python train.py --encoder_arch="vit" --dataset="photos with spoken descriptions (Open Images, Localized Narratives)" --train_examples=203450 --crop_scale_min=0.7 --translate=0.12 --method="mae" --encoder_layers=10 --encoder_positions="learned" --decoder_width=128 --decoder_layers=6 --beta2=0.999 --warmup_steps=390 --weight_decay=0.4
Rows from block 2 of the encoder of a small masked image model, named by matrix and row number. Rows with one number within an expert belong to one neuron, the router's apart. Each number is 128 + 24 x the weight over its row's rms, rounded and kept within 0 to 255. All counts start at 0. Numbers have three digits each.
Before each expert's rows are labels from the 100 images, of 14976, where the router gives the expert most weight on average: "colour at peak" is the nearest of a few named colours to the mean colour under the peak. Only what is clearly more common there than usual is listed. The data: photos with spoken descriptions (Open Images, Localized Narratives). In brackets: how many of the 100, against the usual share in percent.
# router: router (encoder.blocks.2.mlp.router.weight, 16x192), inputs 64-127
# up: expert up (encoder.blocks.2.mlp.up, 16x48x192), inputs 64-127
# down: expert down (encoder.blocks.2.mlp.down, 16x192x48, transposed), outputs 64-127

# expert 1
colour at peak: brown (77 vs 29.6)
router.1:120193145118103142107142103133118135118100145133131104116123108133155116105119121136110134154110122105126177107148124139139122130177127129087150101105131107103123131112133104087149088128156125
up.0:124080119129132152167137124114140114127155123148146059127117102121126125122118124125124141097107141113127075141138122096103135113084129118138080107166121125151131122130137088124126150129101119
down.0:196144119151090160164151136120147110156136114158128113119116126103071139164122170134116130139114068122130063173090165144150118123150148112122078116154126123159164151182128114100121149133118118
up.1:125199141133126113124122124131131148107135137137134152109130131148108124141143143142136126135127123116165180126140123110124131120158121115102147128118123129070125135121139168137173120121137128
down.1:146069114143156153092088122106119158113148117111128128141132125127144158125104084146108131090112139133105118131111155123094136162090153113154121124114119141174122119125092126218091120116120120
up.2:116147132134106106130119151138112172102150125111124152129125129135113132153124126126132102146133118121183179128124113134133150116228121132118150140089113138074120144133122165116141104112087135
down.2:155048108130183142096094152118085148111125146095132145103121099143138147113104073113098144109118113118108138126121117134096139138098153133150157124106111129133116104118121129136119143099117123
up.3:157097174069129145129142123143138135102119091140126131122145139161134095119131132145127127124128138109136090119131152131117111164121139126119122124140140124148120144103141149124123118183135140
down.3:090098134124109119125105133116092145125139084143093084121126139103170123136135146106076107175104141124150112099127174140129128151186135123137140138074143118159111141169146146159078086124071137
up.4:160074153114120143124146125136135124148114098119104133121149144152151138113127116138149105103141131101111077113134162139107112178094131136129109119175148126170107138098103153159127133169149132
down.4:152101097158144146131125131130121151164134115089114133089127109100158173130108116149131136123146097122121121136104158135145104139226119127106108104119130144147088116131098103176114141124124143
up.5:163091159101127131133142116138140126151112099123117131117143141146148125114121117146133113117138133125104076108133161136128090174100136144129113123169150122180109142109123145143126121154118137
down.5:121122107123091121097116113133134170133124084101103122078153106138178135124129112171115153119134143118143174112119131149137150148220128119110123077102130161111122114096115111170147143133115139
up.6:131051112157138101132122199140135110155103124118115148138143150122123141128130111126136120125136119162120091125103136127132086134076116145148124139145133141145125144129118161147106137146138141
down.6:152111137138113121112112180136161162140103134100118162124115118129160148122127135126152147144147117099130115124127127117177105068168110138110115122091156137101127116168078142201120127135117128
up.7:137181131128124120126121021128161140121126175112117115125141124131131128102119121114129137122124123124128089120132120135112115190130116107184123136111142131143137130121126096121066117119150132
down.7:187174135136108132159155104148160115133115166151137154145120115120108087130111194115146154126098096124133084134098132153162117135139133096130102144120128113122151135157104105124098163096188130
up.8:158079168091136132123131193133105147119112083134115142121146143162121115151133140131137127148146111107151121113121148132127092110142128118130122120128138126120105160123136207141154125162120145
down.8:112143141139113118116097091119109159128149104110116079117144149113146126121130139151086116162152124126125136117118153138152149189214138132140121130105141122120095169141120136145096102131085161
up.9:110169109154109144138125120125154147100171144126137079104112096093147106156127129155100157139098097138140141154127107144149179102143153112082136102084119138091142115137125091131142122090097110
down.9:129144110110145145159158125128134078126140133160164127142133125154051109145145177110135151088119104128164124173123124118099125135084123113138121131182116121134158118133151119100126162142166117
up.10:125131143118108131116122041144154133114142101100102115142149123124135136106117112135123112110118137116128103119137124142098127255148122126121126133123141130149127133105132078089065097142143145
down.10:152115140124091133114147106161154103168100106111085143164132118093134090110099156128167164119095135135115123109127116169131112197099101116112102128133129118157155138120105084139103152144169136
up.11:132059123136132138131104135111105102166093126121119121133134117132134159092100096131160095104122122132108079128109133146113100155095116150163117132178139112197124136138112108142103131139165123
down.11:166143127152111138139151133107128102171151136146110130117135144105085147164125157166106099118135051131144077160092183143129100123191120124146104134168147122160136166163121123126099144120138133
up.12:166093181084131133126145132131130148101118078137132136121145140156136112134139131139128128128135124118137108118128154132127100150126141126113119125140142125139124143109135179121136110168129141
down.12:133115142108089130119107111127126143103123119115096091120146130100175157129139136130082126157129129118154125094149140105147129158215130133133122110084161114116097155128135116131102085122083159
up.13:136220144114124138109146093137139140119093171143141134115130119151150102106137128158118154144125107101141185116138127110126106125161126115115141128109128118102142128115136146109154107129154124
down.13:135108097118179131110086111112130120156133117122111147133140134134141168139108078144147124095128150138123125129123143121095119141085140128155113143134148153155107137112087133215152138127119122
up.14:162096178067127131128145142131131134111119084138124129122130151159131098125128144136128126128129135115138109108134157127121119147106133124127120120141134121133119160121132177131129109173129136
down.14:100113150129097129127106096120112148109129115113116097117153147116157134117117153153104133168144153134125122095124144120161135173208153119144122146099127132135109173154147123145087072116077146
up.15:141145148119122124125129045138148134120132138111115112135133119132141130106116104117116126118119149117119073122130130125105122177158128126146114130103144122152130134110122090110082108125109143
down.15:187122129130109149143138116141138134148135131106123129121124125111112118130105166137134151129117080108142070130090129162157121148189129098139073124111126116155158150162118105099068139116115142
up.16:170098177074133142119145120139132142098126083140117122119136128154124106131131134131130129125135137095139113116126148134136111168135137129130123122124134123133114141099133170125125109178115141
down.16:105127142142108146109112102130112160125129129141124098122122145125176150107127098135099108173127131133118138112124162137141143150199153128110135149070143103133098169113118120161117081117065164
up.17:127107151117134121127111172143119139095147138105118159139132155134123123155132134109121108158135131118160155130126122128142135108204128137144127142078122142078110145127125174120117105124067126
down.17:130045116133166154122108189117082135137120120060112161108120113140142173111114091123117161103104108115129132102095138141106104095123144127160142146091146136143123107118125118128124136091112116
up.18:156118147094150135113148121138116139124110115148118121103156136168138113105127125147156112093134156107145089099144145124105066185066144141132121113171128127168124142099135155134144105167124134
down.18:085176137124106084075154111138154186120112109157132147141098116128156113088156174114149153117107142128144140089131136115149146120120096104103154120109120091123154130102152141120132120139139109
up.19:149115181090124129125155111138139131110127087144128113121134140148136107129130133139127131122135143113124102112143157115124111148116131126114120111139140118144116138095132149123142123174119137
down.19:126089144147111120110099111128104150123131120129104109105162145130155147115117132122120124134137148110144151122143139142125109177206116129130125118079120101129073155126152116127079100106097147
up.20:115132141122119119136128160142117163107148130116113151125135125135114131145133137125120103149130128113174167120131120123127152110224122127121141132087117138071118141121127164102131083115081140
down.20:133048123124178156078090171118091149126117132098102133108124108127141148114109077150111122128115130122116141100115118134109140127121149131141158134102117119121129123122118126149136119108106118
up.21:164117177071123142122149103138144148100137082130116114112134127157131098132133132140120136127123145100140112119134149124130119145147141117118118113123138126129117142091133157128129113173104133
down.21:133104136131091138110094124142124178124119105101093109096156136101179147136107118151086102145132149118125135108135126154141125135209129131131127129072148112119098155113109128130113074132099148
up.22:122088131130124141136129109136133143096176106108106105120123105123145128141102108113105127116099142104143096131128113136097151151154131113134095113087116144097122134127119103123092129123049137
down.22:167121113121117157167159130132123111127147118137128111136136121118073115154132178099122165137104088119155070141093106152130139143134152082133082120125118126139170143159158119077095154126111140

# expert 0
colour at peak: black (61 vs 16.5)
router.0:094137075169140122151093139090121100161179125118164137133125132095105159159133127143143103078140101147124154176094109131135168123113122134139120154183090169104121094167086132188135175105119113
up.0:099142080177153136111081154093117104134171148119161141132118123103125172150129113153138118091130127142137155168099106132122158099124131117148112153150096159104115090174115144169144171098124103
down.0:141120157239107131136136120130130155156093119131133130131123129139112145114125138126126128134125112167135118119146124129133113132123123136122128121132137124153138142131145135139123052126132129
up.1:148100177092115134160180101156130163126104097131112114125138126144124085113122140110111145140120135103118109098139150123142114161101128136117131114115130101160133165098142084084109097170138143
down.1:128122098041151098136114129089141125118188133114144118097146144110134135145150126147154112108139134104147155148097133136097158153108127131151124152115117129094130114130112125110134194138125118
up.2:154115183075109121167184124156140161116093108132098101127147133147114090114130131114124137156123134111136108098141150124132103156130121135115118108102136107144132176102138106074103093155102151
down.2:152140101063138103129089122115138121116170136117120120087127118098126139152161120122144124112143136124158153125094114112133153138114132124142120107132130128111121119084115100097140191111121134
up.3:151109105148127105147140141138109156128110135136135124141156130139092129165153138111142113142136129086150107134100145141120125065147137142130128113135113132120148131174129130137155127124091136
down.3:157138112119131127115123136119087085152149153152122167158122121077145115120108115147126120165102151159085098091105143099085113096133135129105108138093138148121128121126131149161138180120101131
up.4:156124175074113135156190113152134150132102125142117117121128121141119105102126135114112131164129120112123112104141149121138109157116121133120118112114149103142124145096144109076115086173118139
down.4:125109088057148108133115129117121095101176157125151104115149127102136144130156090136146128108154126100152164116092116130094134122121148134131120131124105147102118091111134125075130173134139149
up.5:154089177089111125159184111152119147127094105126112122129142128147122106110123137116124139152132121112127101101137144123131103168105127130114137119115147112160130167109136125067104095166131157
down.5:112149107074171121146103120104124114094173133119137092130128120156114133141150109118157131114145119071131116149104128116128137152131155092173121147129116154109138134104138098087106185101129144
up.6:132084124113149101111114138131108115142125142136129140152132168130122144112155114098126144155148121160106125110127120120140113121104139147137183131106137127159140143154155170132152132124119134
down.6:142125134182111102123152126127148131119110121105120142146125136115123125117125125135135097133124111192110121123138127132126116124114110126123141142148131102132125118139117145192142081140128135
up.7:153099162090120132162181118137127158141095114140112098120135127150109101118111135117119138160137141107115104106143159120135103125092127120121121094118135104150130162106145078070109103171108146
down.7:131143077061129107123108153131125106099189129122136126113147120110130134161156110131148130097144142117156142145111120118124170128095138138145126135128122127094128109126128125079129182095123131
up.8:152116177081119120151171095157132148113100109137109106120138118144129095109119133112129135151124147110120110093139140123135099163107121132120125108114154098144134158094145072072115086170140152
down.8:130126103063144126126111153144110102101185110105133136114135139128113129154165128135161090115150132129121131129113112104125129112102149124130112135119094163100133109122103141103140186121126124
up.9:147112178071108127162178099142143151122111111129114111123142127147125088112111131110129140151125134109128117103144145129125107171110121116122125113107146102159139155097131070094098103180129147
down.9:130111102058147122137115149100120110108196118136112126112143124145116144139127126133141104110147119103110162133095126117110165119103120139140135147130114141089144100114127126083135185129115135
up.10:101167107162134137114095129108133126138152162127157138138113105130122140150109129146145117102118134113156145158127087126123148085110117109135091148156119141109129105139124085153131127108134105
down.10:144115161221108136141145112135122161159083124128126131128128131130115147111129137131123126140129110149128108114143134130130108128124129133128131119133147120150140138128149132137121049122129131
up.11:159118158097105113151168117159148142140093104111089129131146156140140091130135113102142120157147113139110090098151138149125078153120111140111151135124162101142138173091125140097109104167138156
down.11:125166099083118111123103117145116088087181123122113110109121107120121122149117139121152098119118149138128166147102121130114165138142117125110135138140096107102130084129107088091111158109103121
up.12:126200136116116125131134013139151123115121161104114131127163140144140123113119141131104154124115137136128132127139124136115135224137128109141126137075139119124175130109123125126092122115159143
down.12:120179112125119108158109072132149108140117183113139094110146129147115133083142147115112157108102111162168150143127112125111130154136115106164109142124119127123148088124156128075056132102149134
up.13:132165135112124126173179133157125149109134077143107127101127117130062099144134143127114113139138111100146160098144164116161151126153108153119146098134124126092086141101134148097132143142133149
down.13:112115077045158129109105173102117112135145111139157135104137137098149137123115114098118133101138137141124134147135079129098161134128138141146158134120105123105140132096091130133143195122097115
up.14:151122169088101121144170111155142147117099111138110104115137121148136074114108120104132130144108138115112102111139145122124105166105117126129126112121154099142143155094141057081116095171133154
down.14:118125103050129127111107129104135096094178116127123137116146118105142102152132124135155106120126140101121137146116110110121143110110140135136128137132114142103128121125112146086153200127109136
up.15:137141189107106114162196121149142168133096123144122122114120128140111102135123163105115149186129123100142097109142149110159096123146112128112114111108146109125144163115149117092114097127124157
down.15:161137132069145097125094128111148134150139135147152136082114108094156142134156116120148139101136102119137172125093124126147145128112137124147134141110128133109104106084122117076126189102134128
up.16:150102164081117127141168096149134136118107094141102101125141121132136097118122121108136143144121139127105100104140135117118111163097128122127121104114147110147132154096149062087117087177118147
down.16:103119115045137126141122166131142107086175088128132141135124118111126133135138112137153114121143154121121135127104110121115145145096126126127114127148134136090113122116120145109144181132118125
up.17:140125171092105117164183114140143140150095106136100129115132117152121104104122153118124147151127117096120119083139160114139099118122109131133129102134152107151159161094134129102101108163139160
down.17:116155098057144137123091124120112105128188141116156114107129134128142141135132106098128097096130122133128150158124102136113153134131131122156159135121113132107126095109115118097115175103141112
up.18:152098156088107139158167094158136142130102093146105094110144106140131093103109128110136130149127143126120102104148137129119103163095133122120121103124148096159136159094138069087114097176126147
down.18:118132108052122127143112161124152123104176120118137147091152125109146095140135137129138118091120143129128130139118115112101156129107127141128115137127110153097133118088106138070156197129126114
up.19:149098177089115119160181109149132167124103114137120106129134126149126104115111126109119134156130137114128104101161144124129110157113130122115129096117135100149141157102141078068113100171128141
down.19:125131097038157121139114155103136108122185149131146100103144139132131133149147125135153114101148148119149126147094142140137141136110134119146133138140108152090137123118126136095117170120126126
up.20:161110165088115119159166109141147138120114124127123113118135124149128104106113135098124132146124136107130109124147144123133111151084113133123124124100129116162136142118131066090116098173127155
down.20:116142090033151117140119166125142100096166120112141117117130130108125113154137122124137120097153140087118151135130128120121156120116133131125139148124118123097129116132112134085135185127135146
up.21:135117162083117126168165120141143137159093136141122118102115115139124120101122131133118139131128106092131102100124161139132101116152129128134126107132145112159141160110120103105091129158129133
down.21:103140112053156107130096137129128106091157138119128090113116133102138120139126100123136111120125130118157140147114143109125145121114135106135134126146145147105108112106119136100127207119118127
up.22:159100192078106126151178114158127142138087108138098115130140135159130094107122142117116140150128125116124105095149141122125102165115130126125123109101148107157134158097132097088117099172117153
down.22:128151103051169119136085142114111107100196116118132108125152116118115148159158112113120118108128135127135153139095108123115145147105153120131140132119096156072124123124117118100143173093129125

# expert 2
colour at peak: grey (80 vs 31.5)
router.2:147087134127130112136137166161109179066154093100099145129133135125128128163123127099107149159132115126164095128113115143122153126145148123138115141051129143106116148147129131101102126111100152
up.0:134084133129125137106138137118115093170100156136120127136137133143144146113127114135109146134129122134097074115132143124125063134140123136147134124152150123212135147134130142128109139138156117
down.0:111091080146165153117078084090102144094164159115167146144118121151103150145124076144104121097136159114133150134107150127116117161078122129147125135131117125143131107121137137124137184089158113
up.1:144154165113116149141171132137129160086157105146117110117132136130127137139153170128103119149134128076128114120136157107138147110165104137106119113112140130113107143117162152101149127128104149
down.1:123111132142143145070111159129119143170134148142140114168095114131146144140115118136124086160122155132126137115103167105130082081124118122156143116109118132148113132140132162194188140118123109
up.2:139079127131124116137117139116140088178103159138118118148123127138132114115101120128153135117123130143093077130121125122119094112077123125182103143173134114178164144136118121154101127155144110
down.2:130099083163129107091096122104138096137163136113146127147127129152069141127118107158139126112124172095109154100120093138094089137058136130134149146130112133140130116144116128144146190127127126
up.3:138160142120112141114135125100131098163092189144154128131120126148156141104120109139107141135120124133111112125142144124125051089192126127141115123136137116194129127117122136115111123118139101
down.3:102086098131127130117115097110106124118102158091153143160125125141125114146111109138138119133111150126115160124093109160119114155070135113135136136116132127117133114108113130135117167106175137
up.4:110167118129115154116130107111115098155105134148139075135112098114164137111121116135092147130106141131105130126139133117126126119131133133080125101151126114170142110128131088113160121114141092
down.4:154109092150148136147118121109106110160147121142170112109127117141062189133124110122128164117122129097145129150117115117133109134111140109124122117125108116144137125169163112068143185131112128
up.5:171105140121125133119136117113127094165089171135130115120127130137143141106119121127122143133128080137102057117130149121129076122154140117162113123151149110212145138141134118108092132142152128
down.5:126098070138149140098069102094109153112169124103159157131117119137098135158119077167110106111129168107135156129099147134103134166129126136137129138115122118127123114140123134136154172072150104
up.6:160153176083125124124158078146137138116105114148126117128149152148128106108141136148114134133139143127103112102136170120136102169124130131110133116134146106149126136097135144107135115155151143
down.6:104107132088166160136104134125082161125098117102134137141146126135189133103126135132086130171130106117138127099130138124144146163185127139164119147080154116122126148119124104152120099097166129
up.7:155170174091132132122156073144138135115114117151130113123145148143137105115147142151112136134138139124107116106137154117141114151119135133105133117134149105151127134104137160114162121148142136
down.7:101096127079154147131109136128087152103123106111126118140116126151196127090145127128096123150130115138127115075135146134126166160143119136158132113105139119142127158108105122158122091108169124
up.8:146166173080124131120153064147147129104119115146127121137155152146141110103137140144118142125137143126117118110142161121124109193101119124124135125140144110141133126096141142104135106155153138
down.8:129112141095143151118107126130112142108092114113118107160132135133214112093109132129105135152136108153126115122135120140160162148092112116141126147093156104143120147118113115173146095103165125
up.9:148112168095136125122125106124120111152102165129132134135139132156145140100127124141089130144135148118108097104120165118127090149137115127157136133113159116180119144109139132109096128134161144
down.9:105124136096141143113104095128088156100108128118136143137136135141191130123135116160076124132135128131131146116145160113145152176162102141151131136108156109139124151132127125136143117088181130
up.10:156152157081121131136169064159144149088112082136125096135140132131146113114146140144100151131127153122125098099145164117138132191110126130084127114135151115141133134100136096084144110153136143
down.10:092111128114120129089127122118109148088161162123126158140125133129174110139115104162125099145140116139158115113168173115124139119087104142148157151122149116124134157108120135153111111075209115
up.11:107176094136134125135119125129118146088139132118169139124123131119132117128142135115142120112136132141153212138129099140117163127104123137107186140124106137087131100138114147148184137108143118
down.11:144125122212117125095091145119099123176154149120162139141124132122064185131125127140097077125123099094143126138094135122100079107202140123124156130115106154145109117182149125109137122104110129
up.12:146182178087128127134171071150136136096125121139132125136138148136128104124161144129103145142137160118128127113138161114133122163099120129114126126133146126132134131109143154099149121156142146
down.12:107084141090141133111091133134087149107096119102120112144121122149197131116103118139106130136120106129124109088125125133145149174099129136156123144098148115135121157127106117155118101091185121
up.13:125136142110155128134157101130117100149125166163134151138168171159103106116153167122104172158163141110099142108128148098124103136127087132164145130125148097151159169129157180133125144145156137
down.13:123137081103154124129162115110155150101151181139130108155139140151089097107153125146128159130137163118111124105146122112116114151120121104145160161121132108138163136124182128060107192125125132
up.14:120192120136120123125142122149128150085130111128138127132130126119130139128133120142124122144133124125137205117142124129135142138133109133085164127107124121092132127129133134110203122118145129
down.14:109084130169134110069068109097074128130155136118154127148136128141108180136127121125078048110130121116142153119130133124093107160138127126135170147123105145142096114129169131137121108077107137
up.15:113125124136113113137116139158131209055152063098103145098125130113124110159140134126132119122127136124182136141126114143145165137153145134094140129077130151070106126114123129123128125120082144
down.15:117197152176104151079110131099135103186109113155131127114109125117116168128135145149118122107119132114133136137156154125139107106206121126096119099173124144158116113139126136153125152116091109
up.16:134121127129133111147160146160130145058144065132109141119144149127109124153163139115146134131149116126157178112147116114134137146100090141087148139106137121079134147126162159087198119133125150
down.16:119108153153116128088078122099084126147146136132149137149133133135142154146126106132064070113144118143119149126119178119115101143197114139154158152156127149158088131116118136150116124077123115
up.17:133178161116094143098113129122151158122140090137096125105119140126168133138145132176106102109118106138150099132137143146123128147202163121097112089126138147126087120105131138121102087124090115
down.17:116124120148137139086079118114146109175068133130144133134136129148137157109104131123162126112126135120154139119134136136123090129108095124149133138151137123171159102141130132167152170143152099
up.18:159146179086131128139156073152125140104120112140133117128144152147126097117149143132089135142143144114116098107130170104131119169125121129120121120130140110135123134101150151097127122150138148
down.18:109097139094160139121108127107063141118111122090144121140151119149185143101121114142083134169132100121136105092120142119145130172147117121170140141081139120142130171138123136132119122087172137
up.19:129212130123091135125166105136137146098130142126155121154141132120139134120125144186104137170136104124142194110152135136131145121119103115075159121088136113109135115121139135102189100092147133
down.19:097100141128125136109096103122131102116136123171152123147129139139149144143159108127105083110125168101144160118149144113126106169080082144163122115139134146105097125126163134162161114116153137
up.20:178156183087125131126162082148133127113099110154123111128143150156129110110147144137106136138141139117104108110136165111128101160120134131109125115140143099155135134105140157111153113156147136
down.20:133097136093163157128109133111057143109098118092138144099118101167191143099117101154079130169123118119124120092112144125151145157182137121162109154071144111140116162147128120148138116090150119
up.21:190115163080130134108151094151136106111092124144132127134158151163147102111134136138126145132141150129113116098146151122110080151092140118123129119143167108167142139109138147107136096168169135
down.21:107125112096131130107128118133173137124160132129114137164115120101147093100109132143170129089108187143124131138154101131097126130072096122168144150129142114131160125101090130177122123159143103
up.22:161160193082123124113148076150133137111103140133128139119156135157132089097136142140110132130141164119099126100140162118129097183121125121125143120130140103147123136092145139108132114153162147
down.22:114087142115159152103100098111083151114116129100117132152123134154183139099126114131087120151124136129119133090131147132138140187156139121143136143104145080143111141139118134169140106093163130

# expert 15
colour at peak: grey (64 vs 31.5)
router.15:151093144112142144126123063121132135142095134135121097146136133138150108092132116121127130121131178105101091110119157098126102175104112126143125110137152094167146142093136117131122132157133139
up.0:115125123167139088155133135140111155138163116138123154114159171128096142150174136115113115144161102139115126121119151089172145127148138143121154147126159126122085160142137182131147144116117158
down.0:111126157087160153113127055137114114141085116151135127159131150127173145109134156134091173132145163106114111114159136123154138151090146102122109132129143108166116139137114151175124106165131151
up.1:130198156122088126131155126153148154106117104132127128123124126138108128117142159134135124155119111113143150119137141131141133114189122115102139116112133121098127128103139126096146109135160130
down.1:144128144154106129121130134117179124134133126116116118146127119086093066143112106143148136148133133172067079124100127135120127097141134120102106117128135115145131149102117156044138097154127118
up.2:144166167119102130140157137160133155106122114133129129143123132149101111107143155126116126149137118114152160108145138129140122125176138128089149107106127120110124132118148133057136093137133134
down.2:138174125125123138158160115146185112116119113138109109156108114073099086146127134136167133136132119144106079099138131113123148070135115118105081124120135128126116129127129151052129128176138121
up.3:129135109128125141149128097117129092154068179142171128160125137145127141073126123122131157141127114136079139129130119128118068135100130125130135128157118111167149114141129135123125112134227120
down.3:083141123154119129088081125125100172143187113112122156110129129145133194130121132135095101123138106115136186152118147132136149137167125151116158133120132138113075134108102125183145123070103118
up.4:125132126138070134144129105145152135123118106121102074132100072109135128136118136104130124145084113126125116118139105141139162135140119115111108095116129134110147121136132060105111108126118113
down.4:135128107119123138150132110149141119125144151146119097116149137132128165123146145120114121105134128109120169116157140103123143168096115145141137128185177139145165143157132104140089123116160127
up.5:160104139135127120155149077152148177127122102126083126110139138151127085130129158118148148156127144121149054101124126118152139155127147099127120120077176108150162191144142122112117140157125139
down.5:142151098125120135112131115138134116135151103112121132118116132121158087115141129089146131116128164108143129157162114127111180166116110166110149117119134122068156077129092149159172134117111115
up.6:146175154114100126136169115157154166097139082133115121129123134120140121118145162133098149142124130123153141112175135136132185138176142118082138105089144126095115131126143131075135087127114134
down.6:165158094165137123145161140129166087106132113144138128138118145106090104201139112124153097121123144154109102136117131114138132118117111106131105133148167126124145122154124126113124099142146133
up.7:135163184113106123137163127160141158103127097144123122134132135140105101122161152128124123162122120121137126105142139130144127132183134125093138109104145110110130133112158137062147099136136135
down.7:157188144134119132112157147120166100138118150147118107111109134110108113139126102156149108122127110149094089141127138144126096082140136115119105098117132130142136121127121141079110125156131116
up.8:144174157126101132136156098153147160110118106142129119131132128147096106121147163117129143164126102110142148105144145118142131153188128114099128107095129101105127146119154119068131104138142132
down.8:153151132168126121140168149110171110145124123139119129121100141111099093173143131147144147144118116149111071122124144126122123049125139113100079119158140126124141131143155134082115119158128131
up.9:128106117123131135163126125096132135149140129131141114122145150113165106123121109171118120118148138179106063139112150125141142113102185113130110127142159127187139134140139135129118109137118137
down.9:092136110059124137113132135136120135121128119132151143132125125141174179139127171125119147137130156078227171142130134119155124126126102121114131126097126136107114127169117133203161196112104119
up.10:140166171099094126135158117164156164108134097133125112129133127141112101126146158124122134151120117124146139107145149124142133136187132119097137113094132113086132132113153138068137104134118124
down.10:158153154133112126123153143108173097120121106136125101145109130070095102143110111141128123139157119153107085132090122136124114084155126120124099122115126119144128139097130136066125095160145124
up.11:148179172126102122137153130150152145100120118127116127125127126146091111114136165119133127150127110130142144115138132119145139123175129130105139117103126122082135140117134143080131102131146132
down.11:164149163147122154142143173133176133142118119134118109147114117111090084160124132149140120127117109148100100122128143139114136082145137129107112127156134121134143128139151148048126110154120109
up.12:149191157118105124140166136136137139119096124141122121133121132149096117125140156132130135146118110136131148122140150129143099098181127122096132116118132100106135130117142139090157102137158138
down.12:155136145160105129148154130121158109130124129119114130150113129080081087127116087140165125140124136168076070115115126135110118096143116111125087109134117115128129138114129136038107112181125144
up.13:114116142122095157131135144124136139124105080170145072144087086126141140131118137115119153146094151102122123137134140103140129062118114133105115090124138111131112121114139102118191089141108114
down.13:136116088122121169107155133101108093116136093155130107090117108070149134152148123129093159141124107164111141115181113105138145127140140163106118099135139119127146158161145104144156164108099122
up.14:116171126133131104113133041148135155140129183115120145133151161147119130093154142139093119136143104148127150111135146129142136157176135126117156140122156109131132143122131194119118113113157136
down.14:104164147122138134111142075155142109125120171114145090163134155115176132104128142147114145112131148120107087106118127140113130157132110093123138149099125097183125147124097128155035111173147144
up.15:148105137135111146083120083155116141126096076108087124146137122143168145099123116152130101134115109103120113106128122148102109212144136125109140119125160119156128143098122090112120091153181126
down.15:108113090116119110135132095135098116141171093107121148165174138139170158093112141116116133118139130138170122129120130146107103219127120127148148154126132149143103141155086105186064133135180145
up.16:132109139131134119139137119162151166061152075119088118124127120119137093154117136110145161121122165100183105122129106122145176146104112106127117128091137123096156152135128123123135146138088136
down.16:137156111090107111148158137135179109121163116151124117125131134130134149122130160148152104116117152101191153125165130139133127111086128119131119135145110142095115123158135128175139135174075118
up.17:134176173107101127134148119155142151108128100136116120122131117145108106115140165135121135153122126105135138106149141117137131133200131120099127108107139116113133140102153122074141106136136136
down.17:133175131159116135128147134111160104131155115105129138154131123108101068140124122136143128138112135167097075114104147143113133087144145117123131116132108120136118130115149137073101112169148140
up.18:140103120141119131126117090151126139130133080095091149155159153133136132106131124125135095123137116131119110114121118156108135255131139129126143138129155134155131141114126113126086119160171144
down.18:111108099071116125134127117171108105131124091087130140144150132161172154099122151104137133116130152077238155119120119155115110201120117122129143142120119147142122133169088116201094174128152137
up.19:140162180122090128141154129168152161092123098136121121121125128150104099127151161118132137157123118109148138106136138122143139147175139125102139115098138108081123131107162127071138105142132137
down.19:118206134164118138134133154109149100150119127119124105138105123111126105141127131140136114156133122145108076120109144169133129070177133123123109094122136128146122132115155148096148157149143123
up.20:162163151126106131142160122148132166114129106150128118117137124134115110136140161118108157150130124121137155122150138128140149118192145116099137114099132108105111130136145142086157113125114122
down.20:138135109150146135174163156128144094113131126135133095132146152100094118169151146134124129136132110136111077131126141110141088113145142097130085129151145127136131142158159123075094090149120156
up.21:142174174116090130126141120156140160101111093145120110127123115141102105130148152131118129152125120116138141119150138129138128128188128126093133112105130114101129128105168120076161099137139131
down.21:128147136147134133113139137139157121152119143114117141156135148089112092145122102141146125112122123157107085115114125143112125087161134097134099118135119135143149125126131174084111096124115137
up.22:144150144117120159129122039114132139138121126140142073108131119130158137127102130154093139131113114089117106135121167120126145133163127121125102105126146116136122135116125093125158110112117116
down.22:114161091073105132123166108106137111131134139167113132110119124061184160141145164122105176148130121144117129118168165088163110108127123145116103120111167111119149156180121122201154173112117123